{
  "model": "CTC audio transcriber",
  "tokenizer": "char",
  "lr": 0.0021,
  "max_precond_dim": 1024,
  "steps": 19100,
  "lr_schedule": "cosine",
  "adamw_weight_decay_other_params": 0.05
}
Rows from block 11, named by matrix and row number. Rows with one number belong to one channel. Each number is 128 + 32 x the weight over its row's rms, rounded and kept within 0 to 255. All counts start at 0. After the name is the row's rms in percent of the matrix's.
# convs0: first width-11 conv (model.blocks.11.convs.0.weight, 128x128x11), inputs 0-6, a 11 kernel for each
# convs1: second width-11 conv (model.blocks.11.convs.1.weight, 128x128x11, transposed), outputs 0-6, a 11 kernel for each
convs0.18 097 [152 100 144 140 186 113 114 138 131  89 113 112 105 133 176 114 208 167 120 134 141 153 107  79 108 148 138 160 165 139 165 131 105 217 143 123 129 117 143 167 153 113  89  46  89 122 142 119 101  98 125 141 127 160 114  83 112 111  93 125 103 116 100 149 110 134 118 134  71  85 122 136  58  77 134 138 104]
convs1.18 096 [ 99 136 138 118 128 109 138 113 151 134  90 148  56 166 204 157  28 115  79 112 171 168 151  95 125 138 139 130 124 143 159 124 190 167 153 129  78 134 170 149  98 146  84  92 153 116 203 128 112 120 161 131  96  75  87 174 140 155  56 135 119  98 171 120 115 128 182 116 168 202 121 112 132  92  91 187 140]
convs0.19 098 [111  82 148 130 141 131 128 115 137 168 153 141 140  83 134 138 185 129 172 124 152 140 102 120 151  71 125 123 146  62 125 164 112 183 172 110 151 109 112 131 135 104 200  64 149 147  86 140  90 132 158 147 111  92  59  92 127 128  99  89 159 176 167 168 140 165 111 130 145  70 132 123 187 132  84 139 100]
convs1.19 099 [127 178 111 120 167 112 179 152 149 155 135 142 129 129  70 107 109 138 133  90  97 151  80 127 161 133 156 118 130 158 139 184 129 118 109 158 150 102 106 130 117 141  76 112 111 129 100 172  98 136 120 176 129 112 117 111  94 142 121 119 180 130 145 203 120 126 185 132 164 165 146 106 137 177 197 148 166]
convs0.20 097 [119 136 123 113 211 124  65 117  66 107  96 183  98 156  92 192 155  85 161 120 130 150 153 160 129 152 125 135 107 113 164 130 187  74 121 138 102 136  58 134 111 151 126 108 136 142 137 122 171 177 231 127 124  87 116 128  70  86  85  99 107 121 177 135 135  98 127 149 144 130  87  74 119  82  61 130 112]
convs1.20 099 [ 97 156 146 107  62 149 127  82 110 154 126 128 128 172 116 162 125 132  83  88 173 193  85 133 123 169 147 151 118 122 131 156 125 150 125 159  97  55 115  98 118 129 130  95 140 226 173 161 150 153 118 205 118 154 191 100  94 131 103 107 150 135 165 105 102  57  90 142 116 142 138 177 158 132 132 133 167]
convs0.21 097 [136  73  43 125 117  98 190 122 129 171 104  55 143 153 122 115 104 136 109 161 118 137 135 123 154 133 104  81 117 135 132 129 159 164 118 162  84 111 146  78 105  79  94  72 119 142 136 160 141 117 203 164 129  94  78 138 143  79 121 105 136 174  89 105 110  61 146 157  98 100 120 109 164 123 111 157  93]
convs1.21 098 [ 92  58 141 179 122 159 143 146 130 128 109 152 142 118  97 102 126 102 121 105  85  98 127 104 128 107 134 154 124 108 141 165 208  83  87 122 130 105  67 136 162  83 157  80 143 169 127  67 126 109 123 164 166 108 200 149 150  98 170 140 139 159 115 132 118  84 188 110 115 102  65 122 135 134 159 115 122]
convs0.22 105 [143 112 115 172 131 154  76 123 148 138 165 124 118 132 151 175 141 116 164 134 120 134 177  90  85 145 117 110 105 131 131  52  93 151 199 213 178 178 158 130 131 133 136 118 109 112 157 189 192  86 122 168 144  88 121 145 157 124 147  93 168 103 142 150 127 121 108 116  98 180 171 157 126 138 124 131 106]
convs1.22 097 [147  74  86 119 110 120 152 118 141 130  92 132  96 126 154 158 113 115  93  75  96 172 151 102 158 144 147 140 110 153 115 118  99  31  91  97 122 148 120 164 145 119 153 241  81 173 137  94 106 120 136 125 119  55  81  60 131 151 104 160  87  92  95 226 159 125 112 135 163  99 120  88  98  85 133 105  92]
convs0.23 101 [108 136 107 147 118 121 147 131 157 181 151 179 150 140  65 101  94  92 156 149 130 140 104 175 158 131 190 201 164  93 179 112 115 136 189 137 135 101  71  62 108 100 146 104 109 139 170 175 137 181 152 133  99 105 184 117 154 117 196 115 147 136 103 109 114 169 137 151  63 122 159  82  74  72 113 108 131]
convs1.23 104 [ 92  78 166 105 131 139  90 159 149 161 173 122 162 115  75 163 132 116 145 132 157 138 156 129  95 126 129 100 122 142 129  93 143 120 109 102  68 131 153 137  90 115 158 192 118 123  95 158 132  75 159 159 109 172 176 116 154 133 147 105 107 124 128 156 106 125  65 171 134 124 187  97 104 122 132 160 101]
convs0.24 101 [161  90 171 157  99 169 143 133 115 101 138 116 115 160 111 139 108  58 105 133  49 159 133  64  80 111 137 131 155 116 136 128 161 169 166 180 160 149 137 111 155  98 122 137 128  76 119 155  97 110 183 179 118 116 122 143 123 122 155 194 176 154 110 154 227 182  59  84 120  84 124 122 155 164 134  82 100]
convs1.24 104 [ 69 161 152 115 134 114 116 124  78 128 129  83 173 132 128  85 137 111 111 171 211 151 160  54  89 172 163 145 135 132 167 122 152 109 135 126  87  63 159  92 183 198 109 127 203 126 103 171  96 100  95 121 162 190  90  82 172 131 126 129 222 182 110 221 142 154 105 147  70  77 215 125 182 164 177 131  93]
convs0.25 099 [125  77  98  96 116 122 152 156 176 126 158 102 148 121  99  79 142 144 182 222  88 182  94 121 197 109 117 131  74 152 148 133 145 107 121  94 114 126 131 118  89 107 104 115 117 110  37 155 195  82  64 169 171 162 178  95 131  93 175  77 135 155 163 161 150 140 157 126 105 123 119 141 116 127 117 111 107]
convs1.25 101 [124 144 134 113 173 109 119 123 107 164 111 129 144 110  14 106 186 151 180 130 157  98 156 153 124 141 226 149  71 130 105 121 155  98 132 169 139 140 136 173 128 147 109 164  40 106 131 119 142 169 164 135 145  99 133 145 144 128 111 123  96 111 132  85  61 160 140  36 143 105 132 124  78 161 166  75 180]
convs0.26 106 [151 117  95  74 216 157  69 126 116 135 104  83 145  88 139 149 133 175 219 136  54 179  67 114 185 130 151  70  82  99 112 119  91 133 148 131 130  72 157 117  86 131  96 121 115 101  94 130 117 108 147 106 152 147 128 158 126 164 184 131 111  96 107 100 108  75 125  93  90 110 130 105 107 172 172 135 104]
convs1.26 108 [167 181 143 123 115 101 118 139  96 133  92  99 133 111 118 141 115  84 127 176 149 137  93 129 103 141 128 115 143 156 100 111  98 136 145 136 110 115  67 128 147 115 215 172  59  99 172 155 151 155 158 106 127 148 166  86 172 154 101 155  97 180 125 104 198 135 149  92 133 177  68 143 160 103 162 110 149]
convs0.27 098 [115 126 119 128 138 180  86 108  97  94 126 159 117 131 161 180 137  40 156  89 131  66 162 165 105 115 164 118 171 119 108 128 160  86 128 110 152 159 111 138  93  60 116 138 213 131 125 103  89 116 128 148  96  55  79  84 158  82 164 150  61  80 126  82  76 131 160  87  77  90  84 131  87 158 160  79 149]
convs1.27 101 [101 180 166  95 198 115 129  88 152 150 110 123 108 113 104 117 158 167 184 104 135  76  97 144  73 140 138 148  99 116 140  86 114  87 127  59  90 116 119 138  83 149 124 100  77 136  94 138 139 160 142 131 140 103 122 192 155 126 110 129  75 164 118 151 139 127 132  94 169 137 131 149 130 135 111 174 127]
convs0.28 103 [130 185 163 109 158 134 152 112 129 110  92 104 162 145 163 142 159 130 123 138 105 156 130 145  96 100 134  86 138 169 139  52 126 125 201 140 167 144 154 149 127 143 131 108 133 106 129 120 133  86 110 151 136 118 177  78 144 185 173  96 123 131 123 128 134 143 128 149 114 144 126 106 113 106 176 115 153]
convs1.28 100 [176 108 118  87  45 100  88 160 161 119 155 109 161 149 174 187 104 140 175 153 123 114  99 160 154  82 140 166 111 107 127 136 135 177 170 177  96 138 121 162 119 136 132 147  87 147 150 172 145 133 142 100 105  98 123 130 105 188 140 172 115 118 147 171 182 121 156 168 109 114 155  87 166 117 102 111 125]
convs0.29 094 [139 146  81 104 142 119  84  69 160 183  76 131 148 128 105  88 123 155 161 121 150  60 126  97  64 110 107  73 111 100  89 117 148 148 156 187 174  94 121 192 125  83 112 174 134 119 124 135 135 118 164 101  66 133 155 203 187 197 139 221 143 137 151 147  80 121 151  62 132 155 135  98 173 101 122 177  99]
convs1.29 098 [221 130 134 101  88 125 138 111 127 152 149 124 102 113 168 130 125 125 102 135 112 124 122 155 151 131 156  89 139 128 147 158  77 149 110 203 115 119 157 139  97 137 128 107 156 154 148 116 100 139 149 176 153 130 195 102 120 131  68 100  92  44 205 153 113 130 106  81 216  85 119  98 117 122 131  97 181]
convs0.30 098 [123 122 187 138 178 171 145 105 159 120  86  99 162 119 100 143 121  92  90 121  82  95 202 141 133 159 134 155 175 198 100 139 132 173  62 146  77  96 129 104 124  93 132 118  95 122 129 182 139 129 142  69 190 153  88 109 123 122 110 162 148 182 171 170 105 105 113 178 154 129 174 133 161 126 134 121 108]
convs1.30 095 [141 110  79 143 129 119 164 121 122 139 195  82 109 117  99 107  87  81 137 152 114 181 139 157 162  95 114 172 115 127  96 126 155 160  91  89 145 124 103 123 123 111 189 151 130 113 153 143 131  93  68  97 131 124 167 106 158 146  35 161  83 156 195 140 164 190  50 130 136 100  83 163 100 121  92  91 130]
convs0.31 098 [158  98 169 134 173 168 180 133 197 142 174 105 184 165  60 101  83 122 117 133 143 133 146  95  89 187 185  95 116 160 146 173 137   0 188 122 135 194 149 132 192 161  71  95  96 141 109 100 143  99 187 119 107 121 132 143 128  97 159 150 159  98 155 163 139 121 124 108  87 131 181 112 140 171  74 153 161]
convs1.31 099 [ 71 108 118  87 115  81 190 120 148 158  92  94 156 117 121  97 150 115 120  90  47 172 115 123 125 130 110 149 144 135 114 118 221 178  83 111 105 122 157 111 191 114  17 135  93 123 109 153 140 112  98 137  77 118 155 169 118 131 196 130 148 138  88 117 136 194 148 148 183 146 107 152 138 164 167 140 165]
convs0.32 096 [183 108 129  86  63 126 121 104 105 140  91 145 203  84 109 136  85 129 134 153 164 111  95 133 126 110 118 125 118 161 118 119 166 142 129  99 128 165 100 112 132 138  75 166 120 122 130 103 147 102 111  96 111 106 109  90  98 138 226 235 115 135 141  95 136 196  93 114 130 130 124 120 109 144 120  56  98]
convs1.32 100 [100 163 171 176 146 112 125 149  97 122 137 123 128 117 175 173 199 127 126 106  86 139 105 151 106 119 152 165 136  96 149  98 128 132 103  98 131  78 138  58 128 126 152  51 112 108 187 177 128 123  85 121 134 136  89  99 115 192 150 150 139  72  95 146 173  40 186 143  85 173 135 129 161 156 120 153 125]
convs0.33 096 [131  91  86  37 105  96 100 127 118 134 120 117  62 117 171 127 121 139 155  88 178  84 104 129 206 126 155 104  73 104 165  75 156 167 116  78 126 169 176 164 151 153  90 102 202 142 139 123 158 133 124  88 134  94 100  80 158 133 132 123 142 121  76 138 109 141 132 137  91 120  71 119 150 149 165 198 119]
convs1.33 102 [107 115  86 152 115 168 114 127 128 119  76 165  78 130 106 134 192 192  96 120 147 149 139 155 116 190 140 126  98 179  87 170  96 104 177 137 120 186 149 185  90 105 103 126 122 152 129 103  86 162 156 137 122 176 166  62 127 142 127  77 143  92  49 127 135 132 116  85 101 139 138 125 164 122 154 113 137]
convs0.34 104 [121  94 113 156 158  61 158 138 148 141 106 114 123 147 114 109 128 202 105 106 122 158 167  97  87 172 147 113 164  70 104 111 132  74 133 118  88 154 179 159 156  87 147 196  81  96 158 140 113  92 156  70  91 110 158 133 103 131 124  94 116 113 172 158 117  72 107  88 172 134 144 174 169 126  94  98 166]
convs1.34 105 [ 84 122 135 140 155  82 153  79 118 143  91 119 130 124 121 134 136 145  70 115 156 156 140 108  90 153 141 178 155 122  97 141 110 125 162 117 116 144 155 167 139 176 172  97  80 145 118 106  62 144 149 121 172 122 164 191 161 113 174 139 126 153  80  92 154 123  92  79  88 109 166 153  92  96 190  98  96]
convs0.35 104 [182  99 212 183 110 146 145 147 145 114 122 188  89 173 103 142  91 130 139 133 107 125 166  96 135 121 117 159 122 116  96 115 169 153 114 152 137 132 102 148 164 122 176 117 128  88 119 172  96 137 190 106  49 119 117 153 151 128  93 100 173 152 119 115 127 135  85  63 118 113 130  72 144  23  81 155 159]
convs1.35 102 [175 145 136 113 127 106 150 101  82  96 137 171  97 138 152 114 109  90 145 104 164 116 146 156 148 116 112 136 121 160 120 159  80 135 106 131 136 149 163 128  98 157 113  87 157  85  32 107 121 132 125 143 189 142 105  80 119  98 130 147  45 116 131 131 206 132  87 169 128 143 165 140 110 157  64 135 177]
convs0.36 095 [167 116 104 142 126 147 126 163 132  90  60 139 168 145  52 124  48 108 165 128 155 169 142  99 116 137 106 191 152 176 145  66 112  97 115 137  15 148 165 191 127 138 112 132 129 114 121 164 130 121 106 121 121 113  98  67 137 123 134 103  67 127  84 102 121 102 123 148 178 200 111  83 119 142  90 118  97]
convs1.36 095 [122 125  69 156  98 134 144 143 167 141 166 111  95 110 152 133 219 110 171  97 162 113 120 138  88  85 116 143  98 102 108 135 116 148 117 128 138 120 159 148 195 141  39  61 127 134  95 130 147  98  98 147  85 144 148  93  92  95 118 124 102 118 121 117 110 154 145 103 108 127 145 159 188 127 133 160 134]
convs0.37 102 [191 133 138 124 138 126  80  71 158 121 138 171 124 172  47  82  71 168 121 140 169 135 124 180  96  88 142 149  94 123  89  87 174 170  66 122 114 106 125  83  75  79 135 133 104 122 103  95 115 120 159  97 171 130 148 143 132  63 106  96 136 176 136 130 127 133 124 108  79 113 150 162 126 107 184 101 208]
convs1.37 101 [158 122 148 115  90 189 146 116 110 132  98 163 134  98  74  83 120 111 152 121 139  97  77 143 164 142 113 145 141 137 128 125 124 114 154 148 111 130 148 158 127 141 130 169  99 159 173 115  89 161 152 118 147 151 101  57 123  68  85 112 150 128 102 203 142 193 120  81 141 127  81  78 119 118 123 129 119]
convs0.38 099 [165 104 133 153 129  98 119 129  86 165 129 149 120 191 136 124  81  96 117  92 126 133 134 102 101 100 122 159  87 172 108 103 195 118 124 126 175 136 128 188 115 109 133 109  81 141 120  94 110 125  93  91 116 120  94 174 119 148 106  91  94  80  79 100 133  59 164 103  97 104 148 173 127 115 131 162 108]
convs1.38 099 [139 139  97 137 117 158 170 187 154 136 104  49 102 127 108 104 146 151  85  94 171  86 142  94 157 152 172 147 134 121 149 158 113 150 120 139 163  93 185 130 116 201 127 153 124 145 154  85  77 128 132  60 128 140 136 191 156 145 153 176 112 101  52  61 152 135  98 102  80 188 133  69  94 141 124 101 101]
convs0.39 097 [179 137 155 109 105 150 106 176 114 173 156  86 107 119 155  71 145  82 141 171 123 145  87 142 166 156 166 141 185 140 158 128 116 156  86 146 157  96  55 131 162 118  87  62 153 156 127 181 153 164  85 113 146 126 180 172 128 122 153  76 114 146 137  83 144 122  76 115 145 134 139 147  59  86 105 105 143]
convs1.39 095 [117 111 177 171 137 127 173 121 150  90 106 173 163 114  83 134  66 155  88 143 119 127 107 156 181 171 114 123 150 144 123 114 146 159 153 177 102 151 112 147  50 102 133  45  77  80 147 197 200 139 104 115 120 122 106 120 116 145 119  58  69 146  78 111 196  99 103 167 156  85 120 132 146 132  58 111 133]
convs0.40 102 [156 140 163 135  98 160 162  92 197 242 172 162 117 137 125 110 147 105 170 109 156 111 125 107  93 173 132 135 152 188  78 187 113  90 119 105 103 122 175  79  92  91  96 115 175  92 100  92 171 163 141 166 184 134 195 133 143 157  95 168 173 134 133  99 181 166 133  49  56  69 127 105 129 129 158 108 109]
convs1.40 099 [159  77  93 182 162 150 115  70 126 138 157  94 173 132 101 128 129 171 170 141 216  68 131 138 123  66 115 120 114 100 148 112 136  97 113  77 140 174 121 111 181 131  73 102 129 147 106 191 136  83  99 161 121 165  76 161 108 210 149 130 104 153 129 160  87 158  45 143 177 110 101 135  87 140 141 155 188]
convs0.41 102 [ 98 121 109 154 137 150 126 116 145 194 129 127 136 201 127 101 132 125 153 131 127 116 122 125 124  82 132 192 140 110 125 153 163 114  44 151 157  94  94 167  91  68 113  83 143 156 115  97 133 166 112  92  83  93 131  88 137 184 128 181 106 157 111  95 134 124 166 171  97 134 165 116 133  92 103 113  52]
convs1.41 101 [111 148 143 141 144 121 106  99 161 123 196 128 120  96  91 110  74 122 150 111 134 143 182 154 113  90 134 115 188 148 163 159 144  98 139 111 143 117 122 115 121 158 112 210 192 175 121  63  66  84  96 122 128  82  86 122 102 112 151 100 135 133 133  96 207 171 167 173 116 117 149 150 100 111  94 145 183]
convs0.42 099 [145  79  96 121  79 128  89 119 117 182  74 161 119 108 112 133 112 172 151 157 138 141 155 109 154 149 114 137 143 144 127 195 199 112 190 194 134 137 129 155 194 119  86 140  85 173 107 104 124  72 121 124 162 160 126 103 198 146 187  87 155 153 107 153 148 146 179  93 171 151 133 154 168 126 115 111 153]
convs1.42 101 [ 92 138 122 138 110 150 194 178 128 139 158 106  87  49 100  96  97  78 124 155 150 138 132 128  79  78 124 134 145 145 148 127 116 117 185 130 156 136  74 140 113  65  89 123 164  99 134 131  89 128 152 110 116 154  87  96 133  84 103 161 119 114 168 162 131 172 200 132 182 141  98 131  87 108  39 110 143]
convs0.43 098 [114 129 132  92  89 142 127 105  70 137 143  93  89  70 102  71 141 103 196 123  96 115  90 154 127 189 153 149 152 151 133 188 142  98  93 101  99 110 212 142 171 104 183 106 166 147 103 128 176 133 103 118 159 169 142 241 130 146 113 177 157 129 147 133 117 116 159 125 111 177 193 145 139 155 140 155 138]
convs1.43 095 [165  74 176 149  98 142 120 158 122 125 131 156 192 140  98 119 124  78 138 200 124 149  99 116 114 121  91 114  99  89 146 115 106 109  97 126  62  89 122  93 111 122 192 117 164 140 107 130 126 144 156 171 122 165 107 100 107 114 136 118  91 106 128 104 145  81 127 127 133 139 133 157 114  73 118 129  62]
convs0.44 097 [162 146 135 121 111 126 105 111 165 122 167  93 142 139  84  96 115 118  77 114 106 136 120 138  67 176 131 126  95 189 200  84  79 120 125 120 127 153 139 104 139 141 106 108 162 136 140  93 133  74 126 147  97 118  92  94 147  88 118 144  96 161  82 119  90 150  83  82 145 129 113 193 172 145  91 168 130]
convs1.44 098 [182 182 110  84 140 128 159  81 103 116  97  48 116 146  99 116 146  68 159 166 161 155  82 163  40 106 119 153 126  95 144 134 155 134  87  77 104 174 100 163 137 127 135 157 112 121 130 123 100 110 149  77 153 160 118 175  99 116 205  88  74  63 119 138 110  76 136 148 155  72 149 107 128 145 154 127 164]
convs0.45 099 [141 145 102  96 106  89 137  77 156  98  74 112 107 136  96  93  98 124 114 112  95 122 183 208 118  89 141 173 134 103 148 118 105  38 184 151 166 106 133 122 149 118 133  88 152 129 135 167 127 129 169 157 154 180  75 156 155 103 190 158 138 148 134 122 150  84 157 166 170 129 176 179  92 111 152 144  83]
convs1.45 101 [137 101 149 191 126 117  83 168 179 119 125 158 164  95 115 147 164 111 110 165 137 159 140 149 164  90 122  81 126 138  97 113 152 102  99  92 133  70 102 181 162  85  79 229 171 155 147 149 110  93 114 120 124  74 154 145 157 149  87 121 168 169 177 134 122 160 143 130 150 181  98 137  82  91  87  59  93]
convs0.46 099 [166 137 154 208 227 116 179 106 122 164 110  89 169  46 144  92 123  99  94 114 148 101  99 115 135 118 118 105 141  74 152 115  75 107 131 108 102 104 113 170 124 147 106 133 155 156 121 157 111 133 124 138 170 133 140 142 109  69 112 131 192 123 198 143 164 157 114 148 105 112 112 149  91 121 106 103 110]
convs1.46 101 [191 117  96 196 165 157  67  85  90 118 154 174 142 158 129 117 111 143  60 139 108 150 159 144 140 124  90 157  79 105 135 165 124 131 153  99 153 148 117 140 141 157 116 116 218 139 152 138 128 139 148 118 147  80 170 158 143 141 126 170 152 101 114 104 181 123 123 133 127 130 106  86 105 137 116 122 118]
convs0.47 099 [ 97 146  88 123 162 125 118 151  38 110 184  61  97 141 105 194 164 114  73 134 140 137 154 126 138 108  97 114 121 112 154 131 133 130  57 114 120 115  93 103  83 162  67 104  57 134 102 136 123 131 151  76 128 163  71 132 170 129 129 154 147  61 113 101 142 158 164 135 135 125 116 166 106 199 108 147  93]
convs1.47 102 [120 120 132  99 110 114 127 137  92 128 106 119 104 114 132 150  91  86 179 179 158 126 115 134 120  97 102 174 173 148  80 156 111  85 136 106 150  89 131 140 110 123 151 113 228 121 117 163 119  99  87  68 111 127  92 116 108 124 128 144  97  83 129  89 140 153 157 136 103  75  74  96 132 166  94  99 108]
convs0.48 097 [ 99 167 133 102 120 112 127 171 126 112 185 146 169  84 133 163 119 104 109 165 150  88 127  82 145 135 109 123 116 113 120  92 124 152 154 118 170 108 132 118 145 208  97 115  68  99  92  47  57 120  97 112 143 120 131 194 165 149 139 151 139 124 194 114 147 116 110 142 102 109  92 127 153 101 153 152 106]
convs1.48 096 [ 85 116  62  49  59 110 125 148 181  79 124 179  82  98 135 108  93 107 110 147 175 132 217 161 159 127 114 130 158 145 149 185 125 134 188 139 177 134 157 101 129  68  91 168 125  93 130 152 171 161 134  59 109  99 149 104 115 163  75 161 119 145  86 104 136 124 121 131  98 157 145 159 190 173 187 202  99]
convs0.49 098 [105  85 132 133  83  87 132 129 138 135 101 134 136 122  87 124 115 132 170 159 138 150 180  96  83 100  87 101  88 143  73  82 151 173 180 135  89 143 114  55 133 117 167 138 109  90  80 138 173 150 103  95 161 117 163 102 130 109 174 143 127  72 125 112 120  68 130 131 124 141 170 132 113 115 118 151 137]
convs1.49 101 [110 138 118 113 164 141 100 134 163 112  62 138 128 102 110 117 139 134 113 103  90 105 136 186 155 127  97 136 157 131 151 115 132  54  72 138 124 138  94 161 105 134 160 127 112 119  78 100  96 139 127 116 112 120 160 166 181 135 200 150 117 114  81  78 154  95 125 181  73 103 141  82 145  80 107 133 124]
convs0.50 102 [142 119 166 182  87 132 117 128 173  95 106  88 144 131 143 124 125 108 101 121 112 109  50  41 113 139  62 135 111  69  54  60 131 175 177 189 133 173 144  93 133 102 116 130 140 123  78 137 129 156 137 124 140 150 102 162 150 133  94 118 128 129 113 148 115 136 140  81 178 105  69 122 111 141 150  81  79]
convs1.50 100 [111  98  90 131 127 100 105 141  88  83 103 136 163 144 123 193 102 166 117 146  94 181 100 127 153 152  65  64 121 123 161 183 100 143 113 126  92 186 122  74 124 120 114  88 146 166 112 146  77  69 101 158 126  99 101 142 132 191 170 108 217  65 169 165 128  82 147 104 110  95  90 125 133 147  82 156 153]
convs0.51 098 [ 94 168 146 110 124 134 165  98 115 103  84  93 125  94 123 186 159 118 183 163 148 108 168  60 156 105 101 120 106 114 106 105 159 162 132 128  86  84  77 112  95 134 188 141 145 121 108 143 135 116 105 153 141 153 134 137 100 104 135 111 120  96 110 104  97  87  62  87 135 105 102  70 132 144 131 150 189]
convs1.51 096 [ 38 146  65  75 179 167 154 118  97 129 112 124 109 110  83 146 143 154  71 100 135 129 140 186 138 152  99 128 153 132  94 159 117 174 134 169 111 156 138 121  69 106 131 107 150 118 101 142 143 106 148 151 141 152  97  96 113 158  99 134 101 117  90 110  92  79 131 140 145 114 112 161 149  97 185 117 176]
convs0.52 098 [133  89 147 148 112 116 107 164 136 134 125 118 123  99  59 134  96  84  49  94 111 177 156 136  87 136 138 129 138  99 104  64 104 146 218  92 163 156  97 162 141  62 101 100 143  62 114  94 131 105  83  98  87  81 169 105 142  98 162 105 191 161 103  82 207 165 114  71 123  81 115 105 107  91 117  93  96]
convs1.52 101 [ 69  75  88 141 118  60 171 148 152  95 134  75 146 151 118 108 117  61 153 106 100 149 118 125  84 122  92 151 110 131 178 115 109 159  92 188 179 132 141 136 117 136  72  46 131 124 132 110  89 127 145 119 101 109 121 124 113 117 119 121  99 101 152 114 138  91  98 196 143 116 152 140  98 149 136 185 141]
convs0.53 108 [157  78  94 106 118 226 118 114 151 114 164 136 146 204 176 220 108 116  69  82  85 157  83 127 226  82  85 140 147 172 108 135 107 144 150 159 119 102  74 111 134 148 107 139 108 133 126  81 143 132 145 108 167 137 115 142 169 134 127 123 102 202 114 165 133 132  83  90  86 121 110 112  92  79 147 106 175]
convs1.53 105 [145 123 116 142 144  96 128 185 131 140 160 116 123 158  50  50 132  93  46  88 122 147 189  95 171  77  98 229 119 228 116  47  76 120 131 150 166 121  92 144 174 119 152 150  87 151 141 137  94 120 133 131 125 147 120 134 147 127 149 159 150 177 146  98 205 154 138  72  94 117 179 136  96 176 172  93 148]
convs0.54 098 [121 139  88  94  80 140 105  90 154  97 159 110 134 174 144 130  84 126 195 120 115 179 120 184  66  34 125 125  71 131  91 164 137  96 101 171 158 162  95 137 162 112 107 127 128 113  92 133 105 124 114 142 114 116 166 107  79  86  78 142 120 129 120  86  66  81 125 149 125 153 124  96  86 143 106 106 110]
convs1.54 099 [251 143 113 131  98 157 156  88 103  40  88 108 166 180 126 165 133 128 113  78 165 109 123  92 125 134 127 151 145 185 130 129 145 119 100  99 121  96 112  80 106 108 126 157 167 102 126  75 118 117  90  70 105 136 160 199 125  66 136 115 106 116 138  94 126  62  92  92 112 139 116 139 126  86  89  39 140]
convs0.55 103 [ 41 151 124 125  82 129 100 121 158 149 233 120 209 116 155 109 149 171  81 113 117 122 111 170 149 151 124 148 107 147 169 108 130  94 103  81 136 107 144 126 131 136 104 136 114 103 115  96 128  98 123 153 132 172  75 134 120 135  89 117 130 102 137 118  85 104 129 118 117  98 125 140 100 134 184 161  75]
convs1.55 101 [156 165 138 171 170 189 133 128 138  89 153 136  98  83 108 174  94 161 118 156 121 174 121 131  71 144 157 190 140 197  78 100 119 136  98 155 102 121  92 121  94 112 109  84  75 160 162  96 145 207 148 149 149 104  97 143 139 116 127 119  94 117 118 101 109 126 167  68 151 135 166 130 148 105 148 163 154]
convs0.56 111 [ 98 152 117 170 154  90 106 107 172  82  97 130 118 156 143 112 107 144 171 122 136  97 121  50  68 157 157 131 121 146  93  98 141  54 166 126 119 143  68 130 117 109 115 152 169 148 136  86  87 114 130 122 156 173 138 108  99 112 197 156 131 172  72 129 147 161  75 169 105 118 113 106  90 141 162 159 162]
convs1.56 103 [152 122 126 154  97  99 101 137 111 139 114  95 163 110 145  75 133 112 122 130 128 128 139  15 159 140 164 191 108 109 144 149 133 111 142 129  89  89 161  71 147  81 102 156 128  90 118 146  90 144  53  89 159 101  48 123 133  88  99  80 120 112 125 116 120 135  98 157  90 135  98 108  91 146 145 100  95]
convs0.57 101 [225 152 117 186 117 103 128 112 100 131 141  71 181 103 149  92 154 129 112 129 175  89 155  99 149 115 178 122 116  81 112 142 140  89 123 165 126 170 178  92 134 112  82 109 139 123 123 120  91 199 123 104 139 115  66 138 122 109 136  82 164 159 150 169 183 154 138 134 137 122 125 116 108 127 103 120 132]
convs1.57 100 [ 81 129 155  59 105 109 135  66 133 113 140 183 104 125 161 140 153 180  85 118  98 163  95 147 121 151 102 133 119  92  55 114  98 135 153 166  90 160 125 133 107  72 134 161 123  71 132  56  54 132 191 165  97 125 189 113  94  61  75 182 117 164 134  88 142 104 144 116 143 128 112  88 179  61 121 138 102]
convs0.58 101 [143 153 118 103 145 163 113 133 145 110  98 134  68  99 110 117  76  96 122 131  79  73 140 135 151  63 162 155 161 130  96 130 124  77 122  90 195 188  64 105 138 107 136  97 135  88 118  67 114  73 101 136 147  79 113  85 107 104 155 141 133 127 156 119 176 141 169 123 142 103 146 166 124 135 129 131  91]
convs1.58 097 [156 120  59 132 173 117 176 161 126 106 131 138 157  56 116 107 149 102 160 140 128 147 126  88 145 150 138 102  88 161 112 130 161 134 141 172  73 114 132  90  81 158 154 139 110 117 142 113 141 101  81  91  86 135 110 128  76 132 114 139 200  86 129 119 129 182  91 115 137 119 134 131 109 163 181 194 218]
convs0.59 096 [116 101  73 140 170 201 195 176 159 176 162 129 146 131 167 131 161 170 126 103 159 179 119  92 131 165 103  85  70 164 116  93  61 140 153 164 154  80 131 105 109  85  76  94 119 108 112 114 100 116 172 132 112 131 110  83 118 155 143 189 109 142 172 177 117 159 135 111 139 153 139  80 146 109  87 125 172]
convs1.59 101 [ 81 167  91  90  94 105 153 242 133 109 190  77 179 168  94  89  94 135 136 153  93 155 166  64 113  99 144 158 157 138 132 133 105 181 123 149  57 121 107 102 109 151 118 184 175 118 125 133 152 131 139 153 126 181  77 120  65 134 126 123  91  97 152  99  93 180 110 138 147 100  40 161  90  77 128 110 105]
convs0.60 100 [141 105 132 127 137 112  87 110  66 121 111  90 157 146 133 107 113 125 194 135 170 156 117 109 167 133 159 102  81 153 121 147 110  96 124 158 121 180 167 212 168  62 163 145 152 172 147 136 202 153 150 154 126 114 123 154 108 158 125  98 124  55 141 135 153  68 135 166 112 136 133 127 142 209 152  73  92]
convs1.60 094 [136 120 150 127  94  76  91  53 159 105 156 111 147 130 121 190 140 105  89 152 148 139 198 113 139 128 124  99 141 102 111 180 112 164 215 165 125 103 111  77 130 158 170 159 152 110 158 170  68 106 102 102 101 155  28 136 102  63  93 162  90 140 130 165 126  56 112 127 132  95 102 134 174 130 113 120 171]
convs0.61 100 [145 146 144  95 151 138  82 167 176 141 169 175 131 128 192 196  96 210 203 104 143 157 109 147 102 120 102 103 142 107  23 172  98 148 163 157 160 161 117 139 139 147 170 110 107 133 116 128 106  63 105  56 135 178 103 153 157 102  74 188 130 101  99 141 118  73 123 128 100 116 128 214 141  74 116 125 150]
convs1.61 099 [104  83 134 138  90 175 115 137 146 103  92 170  79 252  87  81 188 102  60 166 138  95 129 135 106 139 124 147  77 111 105  78  99 198  92 121 131 126 180 107 133  72  99 132 161 133 141  94 134 161  97  78 106 116 156 172 168  96 156  88 128  97  84 115 136 105  38  90 147 144 103  88 133 139 115 140 109]